A small model that answers yes/no questions on an image's attributes, trained from scratch: encoder depths [2, 2, 2, 2].
Rows from block 7 of the fusion encoder, named by matrix and row number. Rows with one number belong to one neuron. Each number is 128 + 32 x the weight over its row's rms, rounded and kept within 0 to 255. All counts start at 0. Numbers have three digits each. After the name is the row's rms in percent of the matrix's.
# fc1: MLP up (fusion_encoder.blocks.7.mlp.fc1.weight, 512x128), inputs 64-127
# fc2: MLP down (fusion_encoder.blocks.7.mlp.fc2.weight, 128x512, transposed), outputs 64-127
fc1.68 091:115118126134154132177159181156110169163110093052098139086196128136140181112111202129089165122123129130110172138062138202095085158116110074130129081116132113088143097151107106109094159139118159
fc2.68 081:095115121104080131105126102124111100123159167162159125145068065073079076130157045158158119144120117117142088086168168068144167021133124161077115153169118123117108145096140153129137133140143120
fc1.69 115:152096164126153108158126129149082131118118139113126096154117132106097198155056085175030145078106194122122135127092110212082095141129076117101166047191115148127123121132108169171166149155100126
fc2.69 107:092149121133107139129127146120150100147162080132151156109100131129112111100204179044189077140158070099105117110107173068172156121132174157153127183106149065119157147124119105068096163140149148
fc1.70 091:139131126123067092171103142090141122152149118095168170117157127131078056100057093198149141184144095108127171114120166163118164091158127083124082088142075091096173135106105116129097106104116105
fc2.70 091:075112120142154158080159111156095126168093159150089109123127113097130172177142142098122128037127125122156112113162117122156129157126172192150143131057198175144107138147129139143126141160150134
fc1.71 083:133142147205087165106123148131146148101081104100086140091149122087128139135132082171111138150075145151092156090114052096158097104086155136076191113172110104104116123099079070053103123147135101
fc2.71 083:137141190210172094135121129087143103188131151135136083132126134062159137073128139111140109123160152167194153156127154178117116124132142116099118089164179157134155115141139172197072186124148124
fc1.72 135:069114125155138125167114074160113172086138110190123104102136115170166098161111134128130140090127089074081155113087180117038150176159112139130111051146134107115085108144086127137013145141101099
fc2.72 132:200148137074108147069117163076149067158143104080147143127104143093103162121125134145101117171148153172167081133177115125197123110081132126140169169090144131123149140146163141111232068096142173
fc1.73 085:137117186124097101116112164189087084142142148122145153160153158213127110141115133131081073184099094130152169143197164129078151132174155160148148163118081173159108153122199168059142159162132182
fc2.73 099:102126063175102115137165146072103154074078062132112144105134106089132138102133088089219187086154110109117112119048089139192094170138098113119106131165152077134085102136083091166106112162119132
fc1.74 124:157135179103155091135154138142161145130164067088098125216101130152126034149138213115063071136128092138160061128131158141121099188173130131144172084105138147114081106117116128138110098146135122
fc2.74 129:092098106150102128117132090134121108090122155206204116048144176121145217064112049149181121150145158105098185149138126123144090073086130110107130127125143125093130101173111169126147158053152119
fc1.75 072:129133152129213191068157145169181076158091101083070155101114108121071152137133121167107185159110101117087121144079132126147128141164105090182140118138144119144136160132091125141157160166143143
fc2.75 067:113175144168157091204095131151133150153104119065106113166116141096123116137101139106125113100151129183147104140147050137104144128165199134090151103141085143116140158133161123140083112121113114
fc1.76 133:169050135105119123087155136128139106133137174125107146094163098117213196149087112075108066108157153109137090077111171069141164121149111048158102106127131173130137129169084138160148164147164120
fc2.76 150:112199156164104180102098080140159150127139124101173136134080176143087045100159130187073201126114104123128149206122129197125131158107140156095154146120107068136112132131177126096091085157057176
fc1.77 094:201137117113133077175109098149139127082149115170140126134154082146122083147045071129114091163113088094139112187138184155104144141137097165086137119112151143111101101080092117135035139176142157
fc2.77 097:087134162135115144080121146143119146172107168058135144132118216093137156080176159126137133073154142173139146068120088130139129107136108088152119109156105119151137118169148173080198099092108117
fc1.78 108:132090167134090093131126110108141130175115088213133140146152094100145162089145141131141052161135131145121138147118183170107076081152113113104131174170023145158110187156150100123126149112118171
fc2.78 097:106160109095147173084132114136117127102134155042152119121130153180115132162078124134098173057144134100125128126130102060162197184116148126145137106099207087081141097083097165115144101153122114
fc1.79 108:098144176155137179154121132111161096089116202155140117130107135096066194143179082167115103186160147118084135116081131098056121154105108173106115104079126135076110172126144124157149130130165111
fc2.79 106:154101105111113106099132119144110166149138048082130111091142126173209088132074157126133163106135097133168133144146118172198153120135161125124168158200120110193155112140145105111097143108082147
fc1.80 085:112140131155120178121147123136134127129186130082127082137124174158175074111065103132157182092182163133137087143167149108200068155124134191122117114156141114110118119121139037097158134164082157
fc2.80 099:111161144153104100160122145110131134151043093184151147173123099074077146108163165068114131093071093136063134104091113088112196130169077098129110124108120133151142100115137146153092095109159091
fc1.81 125:135065122127122103135163096112113076069122135163074121154165094114133093096085148176149130148167191157109139065123107100135159079155089124127152125162125173121105166127103147111168153121120163
fc2.81 121:122188139116096161096078145109169148172151158098189137093102141145111142098151119084081122125077038093132128177111180179131134178113147109135131151119119081150144130132148113121086095154130090
fc1.82 092:152114088150121044165122139181112121173132127168081138114141161095132091157170131103146085140104077176135110163130089117078152112099157139082136128141137127155076167072160135130092106152100098
fc2.82 107:101176166149106212129105110069177156094100147110125128121153109173168131116106073186106172105156139083125128128112143128170101181140083093154147125121074117125182089192099105133169129115170157
fc1.83 113:137153137152189168110115156118124128125108135073104101096161151140147120153149231110105129174150121164118148061103116110146155139192126129175148101081151060085108102140055175194176141137125092
fc2.83 105:113091131085036122169148120157109109097154133168138176169098109092069152151126081123130137155129121090126110167183158158113116090120102122091129115156139201123162201128181107092075134127155151
fc1.84 086:144090143068101120107065131085144132177130090152130122217084081088134142156171150159130107145083099106206135042195165126121107145138126097154099101170163140139101167148127127160178070157123171
fc2.84 082:125140110157140132094154110167125143088097157112104200052186141218114098110128098135095148112148153190069145127081107146136122109124131124118161129102104123117140131126062176121083139101102117
fc1.85 119:154148085112159112170142099164128144115100113130212095109094135091117087104143135144147115116160101226130135124115137094113141114077207103129081154142140071129144145106128082119205134062099197
fc2.85 113:098112157112094136082104149124152117148142156154039179145145109170144129169112136113091123103098157038136144110147101168144130108176082172096188120119122149162083112133135152132095103176112068
fc1.86 069:122097138092112143093190180137128154129123129116138108110146109187118089105102123134106134166177118107137131152120090149110115139125130115137074182083076155173084093139092135178191216154088115
fc2.86 074:120170173129145113138099085107144156075078103149166171103107152096160222098178127083109137138098108175122103133145134075134142097122136129106151104187138139067193149111114106120084080141165136
fc1.87 130:129125086075139072164144101115100090151166130102032107134111143157120110162115118140126105088123072118149148138116220183138101120162123133095131137132141101089090117103152104137190150155152145
fc2.87 118:129147179158176177137111159155135179081089151157231126104150126089148135071143119094130128138134184146069103130117059082118139154115113119175141138110077133166166157158135138112091133120109100
fc1.88 098:081163100120173105094118156151145133121113116145095089151123099137135109207106117108148096156119154133100110115164173090110159137139199125110151145110077136127102208097164149153112122103096122
fc2.88 101:138113125126088122208141113135074094130122099134200142143150192083146106114129161151172122108071150145142132097091065142143085088102053139143130134116179189108123051120122065103097143117155139
fc1.89 116:157158118110124142135114105080127117147148097097141120154145139112115152123069129065199094090168112117139165116132081060172117165172110138106104157134175109135071140034113122135142053123139186
fc2.89 108:101076152130132101141109134178138133127119162162086132105108112132127124129149137203050142152122121124086150115145160161148136127138166142161201110124072156132131092187138144120096210113098108
fc1.90 111:160093072165123118150123158090067092170143191184096190160143079122169109144130109181170095155123161087148167086139074078086212096101142118119159134138155161117110149143107095095167101133146105
fc2.90 108:101156167077122141047147086126169175103108111078151107124115211140097126084126133081088134118148078164132102153072186143140106156145118133152071107094124121124132103123125148149104163135081165
fc1.91 110:135108096123082104105148130186169069147123096104144137109155107081154126091188156119169130146137164098109148157117120139107043084140139071177123106144141136095138198150116103116136106173136134
fc2.91 103:119127103120132140107138136156094232123120117168152122154140117145086096147157117106089140141113094158128138089128150115089147103105094161117134140115131100119113069103103159130068143076118143
fc1.92 076:190174144158119165108119093138127159097175112111165113142109141099111105045104104154134160122106182135094115138107083098124160147101103085110128165171163092101144137072152149086156103182162105
fc2.92 079:105099147155130076180124160122114207154064163122071161125147142126146174164131155130168051136130143166161163183122093147099121147161164122124162113174138115140090147210160127113076139124148114
fc1.93 076:176080093173186143099125187168102160127130147086157149065171106170134100086069125130139200082164110152135093137172074138173141084077143134092115094146131107096105128153112101109128107153143157
fc2.93 081:087188135101097073161157122134125071098113107205131100183084152083152168173178139116145010126096143100101154132139126155116107105152144104164130180163130152141095127116128126166160139155180080
fc1.94 072:145104101116114173122103097154133145172123110128143138119149161116135077068098071151123166179134147166141099095096097120145115111133122119092163149050141136098043190117125156182116147163124193
fc2.94 077:127102168152173100160140127157162079081129164114066136133098080116140123169121142110119086092098108105158146161164173143133155159182103130115120122237077131141134087141099101097128100130140104
fc1.95 110:145121149113133083131096135143097137116181136081200163093155140152067168129083113146104126106144124112106206176151101119116114131119125124163135143136131110141150167111174153182144132161123160
fc2.95 111:121153095177139170127180106153143132175091088167059134132126134098208152125145116097141098118117143151125066089106101110092087127102148128095143131156158121131108056162089133057119126106080099
fc1.96 106:042118070195167162153167170126103135154168103109105114165133085112158145164092126126156083045099109132165065106081117138109143137126128126147145139086142101121112151081122053088150158125171124
fc2.96 105:211149196079077107119054096110150098123092151127117128126146137157091075103149115158099155206153162114100128122103159136128139122140105138109123129173137173114151109129131210154070126142086119
fc1.97 109:130127164174110157054164105118134113104098188145116126163124065142130080151144064130141121105141081152137120122071122135113112155155133075070171092121106119148183142178159153165190140104110090
fc2.97 110:120151101111134144163100088115150160101158089104160130083147197148152148102106154117085172137125177127158126125191116122149179118087113128188106161111114132083097129116117096099074089158131156
fc1.98 090:137106145116167096142096098109109116085112177131123085102145146138159074140114075131153175140135069135148111130125118076109152131145131122080141074142178060135128181159153169105107044175126147
fc2.98 086:139151114114088110102164169129182124149138079103124122141064125149150156114122161152090129148150139152146093162127161154148115163107155134151096185087092189114109135123141099139142215087150136
fc1.99 135:105175164110107141114103197144092123109117158151133149127092173072117164142134142098120073085118122150111155078088118129140171127103186153140065157115137129086149163163150135144135201134129149
fc2.99 123:144106104164130123142154048110177136126123121133107081117157104190139103121129123177156165162143153128167100188169134113116116173149056124097185131156120126202093116110117100102103084121143124
fc1.100 109:133130096081095166154160080134127124159147134110184122124199148103149085176156072108166190136092109158139133143152132113116124136098143161150140175132155168158170067114130096101140088121094135
fc2.100 101:130122167155143132101063189129145143094051135190097125153084115169094106113055176177105120120166174139119120120115095122106145134144105107105092091104108054110111202093131159159150186161143129
fc1.101 100:175140128124135168097161167182091121078103106092053105158087149162091186155107107098126138102132088127140084182120125168134156130065099133118152077161078064098162122110105109161089126193079116
fc2.101 097:128093185126091090133131122086171162167151135128188118119173115102191109107127108198143157161105145153123155125078139133126107133139189087079103143098140162162120179158169164118146095051153155
fc1.102 100:101128069164067160095153104125148160163161103128130090176067132085151136130167143167115168105084085154165126147137145161122121180102140134171177175110105091086151136125132154152124102083167176
fc2.102 094:174111185124166077123132146179108113126095152116123159087171130187113126111107092125155084170185139122081160107105092163137118085141108113091071087136120143180084146140112126109117141153116072
fc1.103 103:095153125140069077125162132139105178176111097087143188133097126176096108097154112109080214071218121107143102177112199123116117175157124121168188105160147102108130087138116112118177068120117110
fc2.103 103:146126138136204166108074099137145111085153138124143063141109148096154182143125142157155073183055114096182162126106050149156114070095131126089103118120106163134158178150137133139072176131096141
fc1.104 087:110139108149080188095054119106125117136154143097109175157121114107100152163090104123096162112093064141149151137084090116155120197168151104050163080150076086139108142121126098119120115140191106
fc2.104 094:195090113118162081157167128161161169150146118133150095115117146138139146095202109095183073124153129103105113103152155137101147075079091159199067173143182172084121096132118184155163144156110181
fc1.105 116:079125172125168073191187149152121156084117130169115133135076082173114133125059131099081123127136139150077092084093110170178120108178188093083122139130120132101134160131152096143155183140123114
fc2.105 110:142156113147154205098099125140170088165143123076145094114150140067139128109192086160108129079102135096174192169174169107116127158150059118173116152128105116155110113146112146126076082153106138
fc1.106 054:178115107066153092056106101107137118095131203122161123141103169099108097103113141131065201148117070117125113047090116115183125146112080154134141138120095174126173104097140114120214094140128147
fc2.106 063:081118141156111093195190167179147154143168140154108127159152106135123161113138076077196095186100153141168180135178099177100097133207151127189112116118159073093081117182098124152097150171097091
fc1.107 121:127078112121039090144132184110173132103126131122075148142094093153066149153124129124143128095108139156181114119122103154127151164212092170096076159126161087165160130191106156111128145177104107
fc2.107 120:158183152133209133075117076138127165138110130154143142102160160108199125117131099143149141143143073125106139129119167078101068089053190071138155100101113123112074128089141121146143088108154137
fc1.108 075:151068087121167110111151133116130089177172176138199119126043137068126130152172103104100138175133113087168119126125117128106116168126116164216135113151094088129114123130110186132119064149179121
fc2.108 070:112167123136121094113083141147119127119143158130150178103144058167115119165087190124081119139098127114126089111154153144131080092185149108079126146182097155135186133170109088220144158091086122
fc1.109 115:148099197108159115138101109070147102141138140155093148094103154105065105124100136138128140173129131100124156180119132133183116087105141120142137130145119165127140162190153178166091163107175130
fc2.109 106:094158079123144144124172133211168167105123148122150098155133082137182133108130093143136125076105146158079113103163151123059132188157132106087146131117152099144083148077139076077156093138091129
fc1.110 071:091105146193186089147119108145137152133122094125196098112173140095143113150140092125148130124160099133101125104124125127124165143121163085136101182072136118118083161112144128100127115142146177
fc2.110 078:156148145126100170092146133146052130105098179118082139088099115125107138069099129182121166111143157134119110103130111114129049129164068155066149107198124154140139143180118101164103135131122091
fc1.111 112:157100158192091099127113173184129079180106109158174134130163097132182143233117141162122137111127149085141123100157153125096129134100159060119200177125127112097132105134134188105125093106108118
fc2.111 111:135164105130139171139128113103166170078133134094068165075107130168090074061152093086094119154133114189137101111087122123102117144125099166107076092135120148169100134104109068144149159155098136
fc1.112 127:098125107098163127071102145172093145114139174123135098138101119192179117109141123119166153133094108182120119184172102081092110084150105059157168120121153128102148101162124089122119161031127096
fc2.112 115:168113176134113153153101090079170116128163102111120147170164169070104128154145127135093089087169154051160122073074114223150126164074126178124114137121078151138101146126127170116114116167145170
fc1.113 087:158142078134107089112119142122158163049159126145109150098065135168136159133128142138131130109186086135084119156170131098062060111138053130120156140147075107156145124131125109138169184160145105
fc2.113 085:132086199099181172145131163146084114180111183114123091168181117103115137115128122093150090125052140117154149149109120151208159121113180142110120088088178124098111149140113125074093058125151108
fc1.114 086:152102078154155137094095130117186142102114110113086156148092159092110072119118159076127168161151037123087119083160143208119122155134161162123135120147107082121132114128124162107102135156158133
fc2.114 098:124163097084079130194186144110088100135180131149150135117128093119143186096154139131135085065135199096114150104113129088108169093143098114176127162168151227143117081090170106159164144104112149