Weights of a small model that answers yes/no questions on an image's attributes: fusion encoder activation gelu, batches of 256.
Rows from block 7 of the fusion encoder, named by matrix and row number. Rows with one number belong to one attention dimension. Each number is 128 + 24 x the weight over its row's rms, rounded and kept within 0 to 255. All counts start at 0. Numbers have three digits each. After the name is the row's rms in percent of the matrix's.
# v: attention query, key and value (stacked) (fusion_encoder.blocks.7.attn.qkv.weight, 384x128, the v third), inputs 0-127
# proj: attention output (fusion_encoder.blocks.7.attn.proj.weight, 128x128, transposed), outputs 0-127
v.2 095:178128107124167125099150136169130123144082119132134108162138151114144100121117113115146149144154103135139101088110118143132172129099135158116166138094128149158150133119154093159136139119133147186131122138094107128158127132111136125108155185124108128102099149118098166113121140115152120156122146101113112123169080105114173106126161097147160159139081136141089137176095144100116140175117
proj.2 093:112098107151100157140125092120141109109147148152129131101103149125077101159100127150116133118096134139114120139122102115132114104171123149134140151140147097099103123142100164116129099149142135090131128141164127167087143171133106096143098122095108117127171114175136141132182128139082116131118142131144157105071176134125115164120106117116113088087138110115128113102177099171140079126100
v.3 103:097100136120102120167118151134132133156134127101117089120098173144133123159090143155148149082110133116098158146158161140138105126116149119108095115097156139084128112064162145086106109118137108127131168116154123131064133130132123105132124088088106120128118142082146144186136115122146140121101142108137137128142124147128144170111125075140137139112140110123088134132149122152160061099144
proj.3 101:139166118144146166123174122113120120128146139136167140109163111102168147093190116113070099166131143119128136107114109107134146177120125117144145145135141147138136167184064134166096141138154149153130110128109171135148112117107102121127116174147129117138128122176123126095143145122106137130153136115132109134120105106146101091104118162096147099183128146127177136145105122123125180131116
v.4 109:100088113132144122138115106117149112128119151146137152142145121165170150156133110128148091115110131143101169108189107143125104123122145143149094108099167133101110128140108111104151141140096144135151149125173112110121120111129122108121117142139126196106109142165167119151164099125100137133139078148113094121160101145140161167079106119118173110185097129140168148140152131146104076129134
proj.4 099:154142135120086129117156139098139139115125084105099146109168142123101108116134122116113130167152100108137113146118166121169116148115129103114177150153110147103123131079111146132081113117171088118108102108069131165146130102113122164153113121165136076169136089085133123130129166126108132112142125125129139123124134110129093123133145154114097132119166119174082162085097115114163168117115
v.5 095:095134099146076124138103123121162096129094107108120130160165106156105125151097133131144097144126123080120142174139162146103143105136151127119124104120127209103158140124108171115158127149122108157135144131112126183114145123144124116148166097117093152134129138172123119109074126092142133159116094150130083142099149133155112113143104139107142127145089095114100177142095119130162127122116
proj.5 105:145119188114143148116158148110116155098147138152123115109101141092144114117132134128121126160116148150160136100128100104193103121139115125090137117125148090115092125068158105134105117099125155091125122114118132115141106116087097106140088142155197117140105107089133130128172122180127139120151151135136145122177098117157092144126189122139098119144138140136161130098136116131107095139102
v.6 087:175126116145151130124118133141128118116138099075115137126105117145140139096129151168157109171121108123104098142136121090115156160135132126117163137142135136167169140093132148122161118151127162140139099150154107149113125124166155149125154138107153085158142111118122113089151069104142094063112149130097141127159098104139064098074098141118127147093124147147128137129094149090115149103134
proj.6 092:120095094114131138125179111148115138152118141171151120135148130118140134111125129111076136093126168129149126125125150165131122103135136118139087084117140119095099136188140075103083126112092106135120157124080152107111105123096124111094123112148112129090108143128136141148101166183133120187122128105162104135120127120122175130136157119126103107167134123096125137135174107173166154145112
v.7 099:091138152078120130129133104101102132126146094154081127099136116098170154166170153130172112125130143130085132156137116113130106083084130113129105142071141153089126112127110152136120153106153118115150136107110117142107081141141082133148124149130140158149136155112141093121119146103130147135161100138165157145111131161115139181138131120167143135183138115104145094114133100144135123165178
proj.7 090:132185131154109124141115121139158128159103155084164149144150134150088080113112094126098143086123107114160145101133109136130145151184112146125133113150107139171138110135102121135156113145107135131116106139150185106195168124103171126125121088107138128091087099146144131154116128110129139125110141129089111115100122132128152063134129123088125146079135147150110121160098150123106133116112
v.8 101:117114132106128141165073116120109084142117094070129113158145132130133139155119122091099140158124145126131159151151136147099128099086165125158110159109126132083088125114104159162126099161140109070154125113091155154122103136176089128165097124107158137118125114146119115124144136090097131116135121144161165151133086165122109131118134105134161130151132093089115118117137084147160126134164
proj.8 094:112157131140119133111168129133144162132131162179127177105145146129129123128148144147170129122119094114101128116110122103175098147175106126074138110161135132132152124135174099122124154093106138142129121136154127112166143106076176135112138125150099131150117121123145123121107117183175159122136130138078092100103134096162131114141128130098103097116129174152149127155117161085085098117104
v.9 100:124097102128111131088160159151123108155114165094157113128113150157109135142119093148112107166094108117095119115100161141159174139157126153135116117107115121161164103115149121155143152105124120096144103129104181089154190131134149118092152183124117123095091149134107152094109138162165098083149106124105126131109087117085148146117135103121118132143106089129111118161125124130102127109146
proj.9 103:118148150146174111171130053126120156138165139163143120107102120139156103106136159114133140065147110162117119142138093104089095110134124103180134143145106143091114156180125109087123121125104118142111158113157083153109112137114114132155143099128122127150152124124126119150138137097112146192086140148157127128125178134160138140156112160163139113120144156122156130092115109141131117118128
v.10 105:157128097153128148135076138104094120107092125143139176129157159121119127106163107154119122147149155146099116114131118159147092135095123146144173076113118120096187165115124125118105123134098118151101128175124124100118119120127146131116130110152145137107139100176147098119173124075156136150115097184124087159148115115132145121147107101158122116146094124092099184150151125126147147120121
proj.10 103:118093162123155106089179127145157123172145129080110092136095164140120110116096141093140127127098081093173181139149115104091156123128136131153091168129137110155113095107127141118156137101164164110139121104118140145148141122107109148134160124110134141111128132075106140140128141180090155104132163124148174118133129101154108132085141164107111119114154117145136134100115141143123096131096
v.11 097:137148081117117176126150128095150078149135123117123090176134078098128136144159146119123108162094136121153130133154141106119130110145126137078159142125155108146167151112104120122132130174116118127128119131126151105085147129110129132143110105135125156139168121122139175109155130089137091179145102176119129113161127103143083150102147103142134118136156178101113172146092115147117142077102
proj.11 099:121117191142148112127122144188126141076127125115115124102116167138125113095133132132131127116174122119128142107128116170126112159135152094161104070164140148097088139127135144131124113127154148132108153112095097163154121136135133111093122160112126127122071156130139090123107116168117169084134168109143115132115124145114162084140142135102129117104086107147137112134146129125208123157147
v.12 088:119138103143080120105136096142127175177150119145091159118180198112120136145167115131129094158097128113113142127111152161114129164147157161127116152107175130143107123141121162073124092131127135109111133132114098110161105110120112105113082119115157135067132148149141114125165098131142138156139116121136108113126133145146137113151116193132153113144132116119085174119167133103122145137114
proj.12 094:105114129134176135168135144127138073111117143112180109140118055110129121125092132142128152126164134137106111125152121100128155073127125101119139126118066121100150115110119093175127154105133157136117103128130140158125131155146133126152155144138105131181123086115122140134107179126122124104126161118107127158093148105165135123090105090096113103107163153135150069117112124157120106107118
v.13 094:107110096097105111160127127112149137141073124119146139123104112136177118150136121120107104151135164123146116155127110117106103110138118082136099125139097099120160109130134160182165137077100054138154135140109133142158171104176152150144124123138137159122153110139110130101122144186165087122145102122111140116138111116133108145104131126095120150127142139142158071107130188130103151115132
proj.13 089:141152182141141119113111109158119146135166143114089124129116149115097128110124131120139130102128081128115141127124121166181148145096128142130134103139171167124088125149138062098131115159158179107092125107157130110107085159081115131098132119146128099131090160102144117127159103099092147105107119139117105145106117147099128117159113131180150134120105127136094181161121102112173128138133
v.14 091:133173112128106124152190091143146144151116105123129147119134128116145117137108147123141081144143055149101110117122117143093096122105119088126155163159129122167108114184134108176150146115158137128144103087124089127137121089136142115134122089114124113132135117154143127131149141110155127144125099109158198151127124136092117120099144151161141112152133147086095079132123118106080139134152
proj.14 119:159152118119142130120096154116113143088111143127127113155099121156097124127136131171103187079120169109145121150113163130163159126168136177130128071107123152159157128111103107104139116135106114149075143151153163108124118203117103147129141150134129138106158150113119136141098106133112132125114149122093117107079115129138168136144099082136096151079133126155152114138138142130159147142108
v.15 098:094123143109134131161108129133142169116169144100133143082163089118097153195140126101167142127121097082137132125110156112170129145115120122163114132127124135141121136112140149170123127117102151120145145115136163140133140137136150094133094101102159195148127128157193116101117089115123118100167128145142170171142141147116125166151137088146148131130122143151147146130107120095165151172127
proj.15 099:155130127123114123096126134083145094124092074114119141165119161135149094110153128143116096122127156151152145132132127157115138093133135117089123102141151119103129109123127098109142128148139125085131101163114124094142138122131085157150150115155120076104139151112083128169110156131155175155101077158127091077105150116153134100131117155104132108139117111126129106118162170150069114081111
v.16 102:121089148154125106126095132069132149100139160086156109128082136123127160101135121132100115148116132121134084098130061135131101135082145109124139119118141143125115166137159122142132119104122137180082136121137131072116115127120157113138101074116160100097121132100110156131128124102131109117105139113137113134169145144110172134122106134132089148147141125119101185113145101193140132111167
proj.16 115:128151127109138125098123121186138080127135106126123152143190142141122110131130111129136163115152130154125161137149164140148141122165135140122110133128126131135148095081104131092142139174140097117185121114129143173143147139118089145127142179147095159145144123156168112146111127137131169100125137143102126118079119123141112139120155144102177135103088161162107080168109174085122139137105
v.17 097:056129105165148100155125126091097157085143143134150152173120101123166155073134153144146139140173124156138106089140098129108123131162130138126082117124184102109150124071165179137150114158106108100119168090104146144145111118125124101148125131135142176120122148134117138118128143161111138115146145158134162139103149147138129142116097148160137118138120122133161133155163143131111144100140
proj.17 102:181103138094117149081128133155157095188104127070092137111154178135083132153144102104142126132100138109128134134114161125139138157089153128122189142141112148133116156147118063094109106097150134114143107150157112108130100094106137168119131156127123095123145147125144157105142110100147139118132105095118107120130094100111116118131165119091172116126138141147108137124092114130133149158118
v.18 099:118124129125097123100142143138152147095105107096151124172079109139150125139164134166144113113118128081144140084149131102111143169144174136115152094115126136126149053146139121206127156129109148112104128152137125132096123150153173133135135152114167102133144147121077101139134121132105134095168156128108161106139114096150131149133170127113101081118085105124147137145113123123103138125111
proj.18 105:123151116124172117159127113135117088141159138143132144109166129128133143082138118111109139141111134167082107156140117185127142101093058094139162177128116120135134203119097157077135130134114110128137148104121105144126104129121097110138130111113082131130125115162188156131152136160131123158130106117143111130105118127141126095124116103139156163132163150164134113118140128127193130149138
v.19 093:105117124107102113130123090108067112163156122106141147161147133117104148125087170109078132140174097144115134084133125123133132106107146146120121187126115094084128126132109127101140101160146076118121151136110135135127113104090156090167118094096142128129067158138117115079144143140134111111138108155144076118134123118140073102096104146153151152105104114128114125139128101149124118148123
proj.19 094:145130158124156132146162159145165152106096139154113103119118113159136115111150096142172116104091161121148123157133120149133184152158113139151156083112144145146107113114152129140138144101126205149136087144167108100110126153139101150099152145145091102169181117121145170161112119108123113148123140131121148153124165123136134157187141101095126108139148164132105161127145150129132151114145
v.20 097:135091094101133136171141129109129172187146111119157134171086073138129105126156128111167134177109158092120149104143123117104117092142121118157176123120139161129108118152116142137086141089111156101140121165109148104116117112114132159132117130120084151085123116121126136133092099096097116101177151142167148115135127123135091134122147105108161139132085143128143173097152127128149143155126
proj.20 095:114126145172110156091146138153166071064129144145092108078144181104116135143110142122122096087158106153101144160102127110149122145106140103132062128097119141127140120122151128130117117137152113146128153090151119124123118140155141173116150145129132104174108121128133153129151155189145129144100101164095102128113120122128166117135152152161120116114179112123117130142143142138159100100100
v.21 091:156114076105106098131112111118130129093136098156104121135098116100093116135103134122070166166139114164102113165138107094157137145139095181156123148127102126120129130123161095107139152154172145084147105168121143105114157142126137102110147119116143121135136094143131141161180107113121129162129154155103158146069103157147149119112104105106153102132147142106127094108123138112141086135089
proj.21 088:117135150132143152135155158154117157132119132131117101101134101118140122138143172140168059065124143080128151088157146110122147126119123064103116124103148102154107090166077112142097129115106114158124116130106110132129112094128129138121102126118122126144107141098132144118068149131124110084146106123145085121175117108113123122143123174167102148132150099141139171133129117158104157100155
v.22 119:183144104099143129173135093155138120105176125150107104138135164140125154136126120124124122150167134148119146190138143169100098137095135111107170147179135103177110131141112104157070107107113127127167080121127138121139176143131146120151120127133159090153142113147142125129116103153136117137125113131157169126161104094143156133122081152168115140138139105132144144141088160125103125147165
proj.22 101:077083134147117134132116147093115154120074108130133137113116093097148094142129114132136130106100088142116114104130099112140138107159110116140103114092119149091182119117132132121165108123133115144112159129139114149121074090109151161116138091122095164126120140089113146123141141107108154141123182123109100148096145146132116123109178094073105134090132137157110097117165072118167108124133
v.23 092:087125134137128153154108158130139151148150164167121125120119128142119142133118127146131132126124109129128134161147113112150140097077109115119131117100109082161084150148150126138148123155137102163092128147164149084131117104120136191167106146151083118129120125143131126162110091099116136158082098117132092136124111178124108128119190104154152098111090151115098150143094064139146143107101
proj.23 089:159101122120099158117126102115137131107092159095143117146168153102104098133126119127121143104093154144151140104060144126115110153164135126099084111140142164125147100091130164114100147080108141086141162100099106145125175128125128099108135127123187146107142160111119120066141137134143140110143135123132179125137121100128123121138071159134118139147151108132153125116154189110115123124150
v.24 107:168121147131108142098110113078135107123120126133099139133126169144113093160102159095119120170099149153118160161135140108169102100110085143136129080148120128125139136131190091147095144132124152104144100092156098158159175152103114161117102132128161149098119107121119114142093070109110105159102116144123121153103149148127152169145159146126104155126108118110139121103154153127117132153165
proj.24 109:111128108112125105160151165180114161126133113124144085112122114121115155096114075172122145092159104161141112105136126113107133141143150119106093143115111147113100119117087139127111125130157102141141154157092161090123104110141143097123137121140136115143114120135104156120147154141152161105147153072141135142148103107120120035086112128128134114110166137143095120139124056142132100142105
v.25 113:100115112100089118130152160140145100131091128140127169125134125130129138096147132127148136112094098094122131106128135131132185103190165100152096176115114087108131125084090135077150116159153108101111160125119083135068134126117122126129155124120114162201141133127150163133115157148129123135101130108130103144119158105157131130113118137116158128110103119093150071121118122135137115085124
proj.25 109:119162149179174154130109123110123152170151132117121100138148105138140143166123141118138129132156158172132113129146123150131140143097119162131156087148128163164141159162130121176124124104114161129143099146133169112171133115120070096128105127157128109065099138125120079122147110107121110115144099155125151122144128150085121140135107106130091128188155158149119190139109141143117141136103
v.26 114:110139156127169103112135175097137112152140127160126129138169094119083137137143124138148142093195111132080151132106146115103127084136120088136123174128107132126121152115133126095131094109151143131115138132120102145120153119086118146103153137132104141102107113141167138130140183145119163176126170136104124123172148144108105107105144143091158119151144164126110059146123160109113109162148
proj.26 120:107147100123136144124121085122096133147093123084130161128097134123177134101111139098111117131122145122166126085128098146157159164120132183125126107152143101146111137137149114147165156137092140146136089134126149108144133132156124140157132105149158117169161161099093106159110093094144095099120075153131124129080114136120124163166101112159096148117105095128146185134137127126080135104110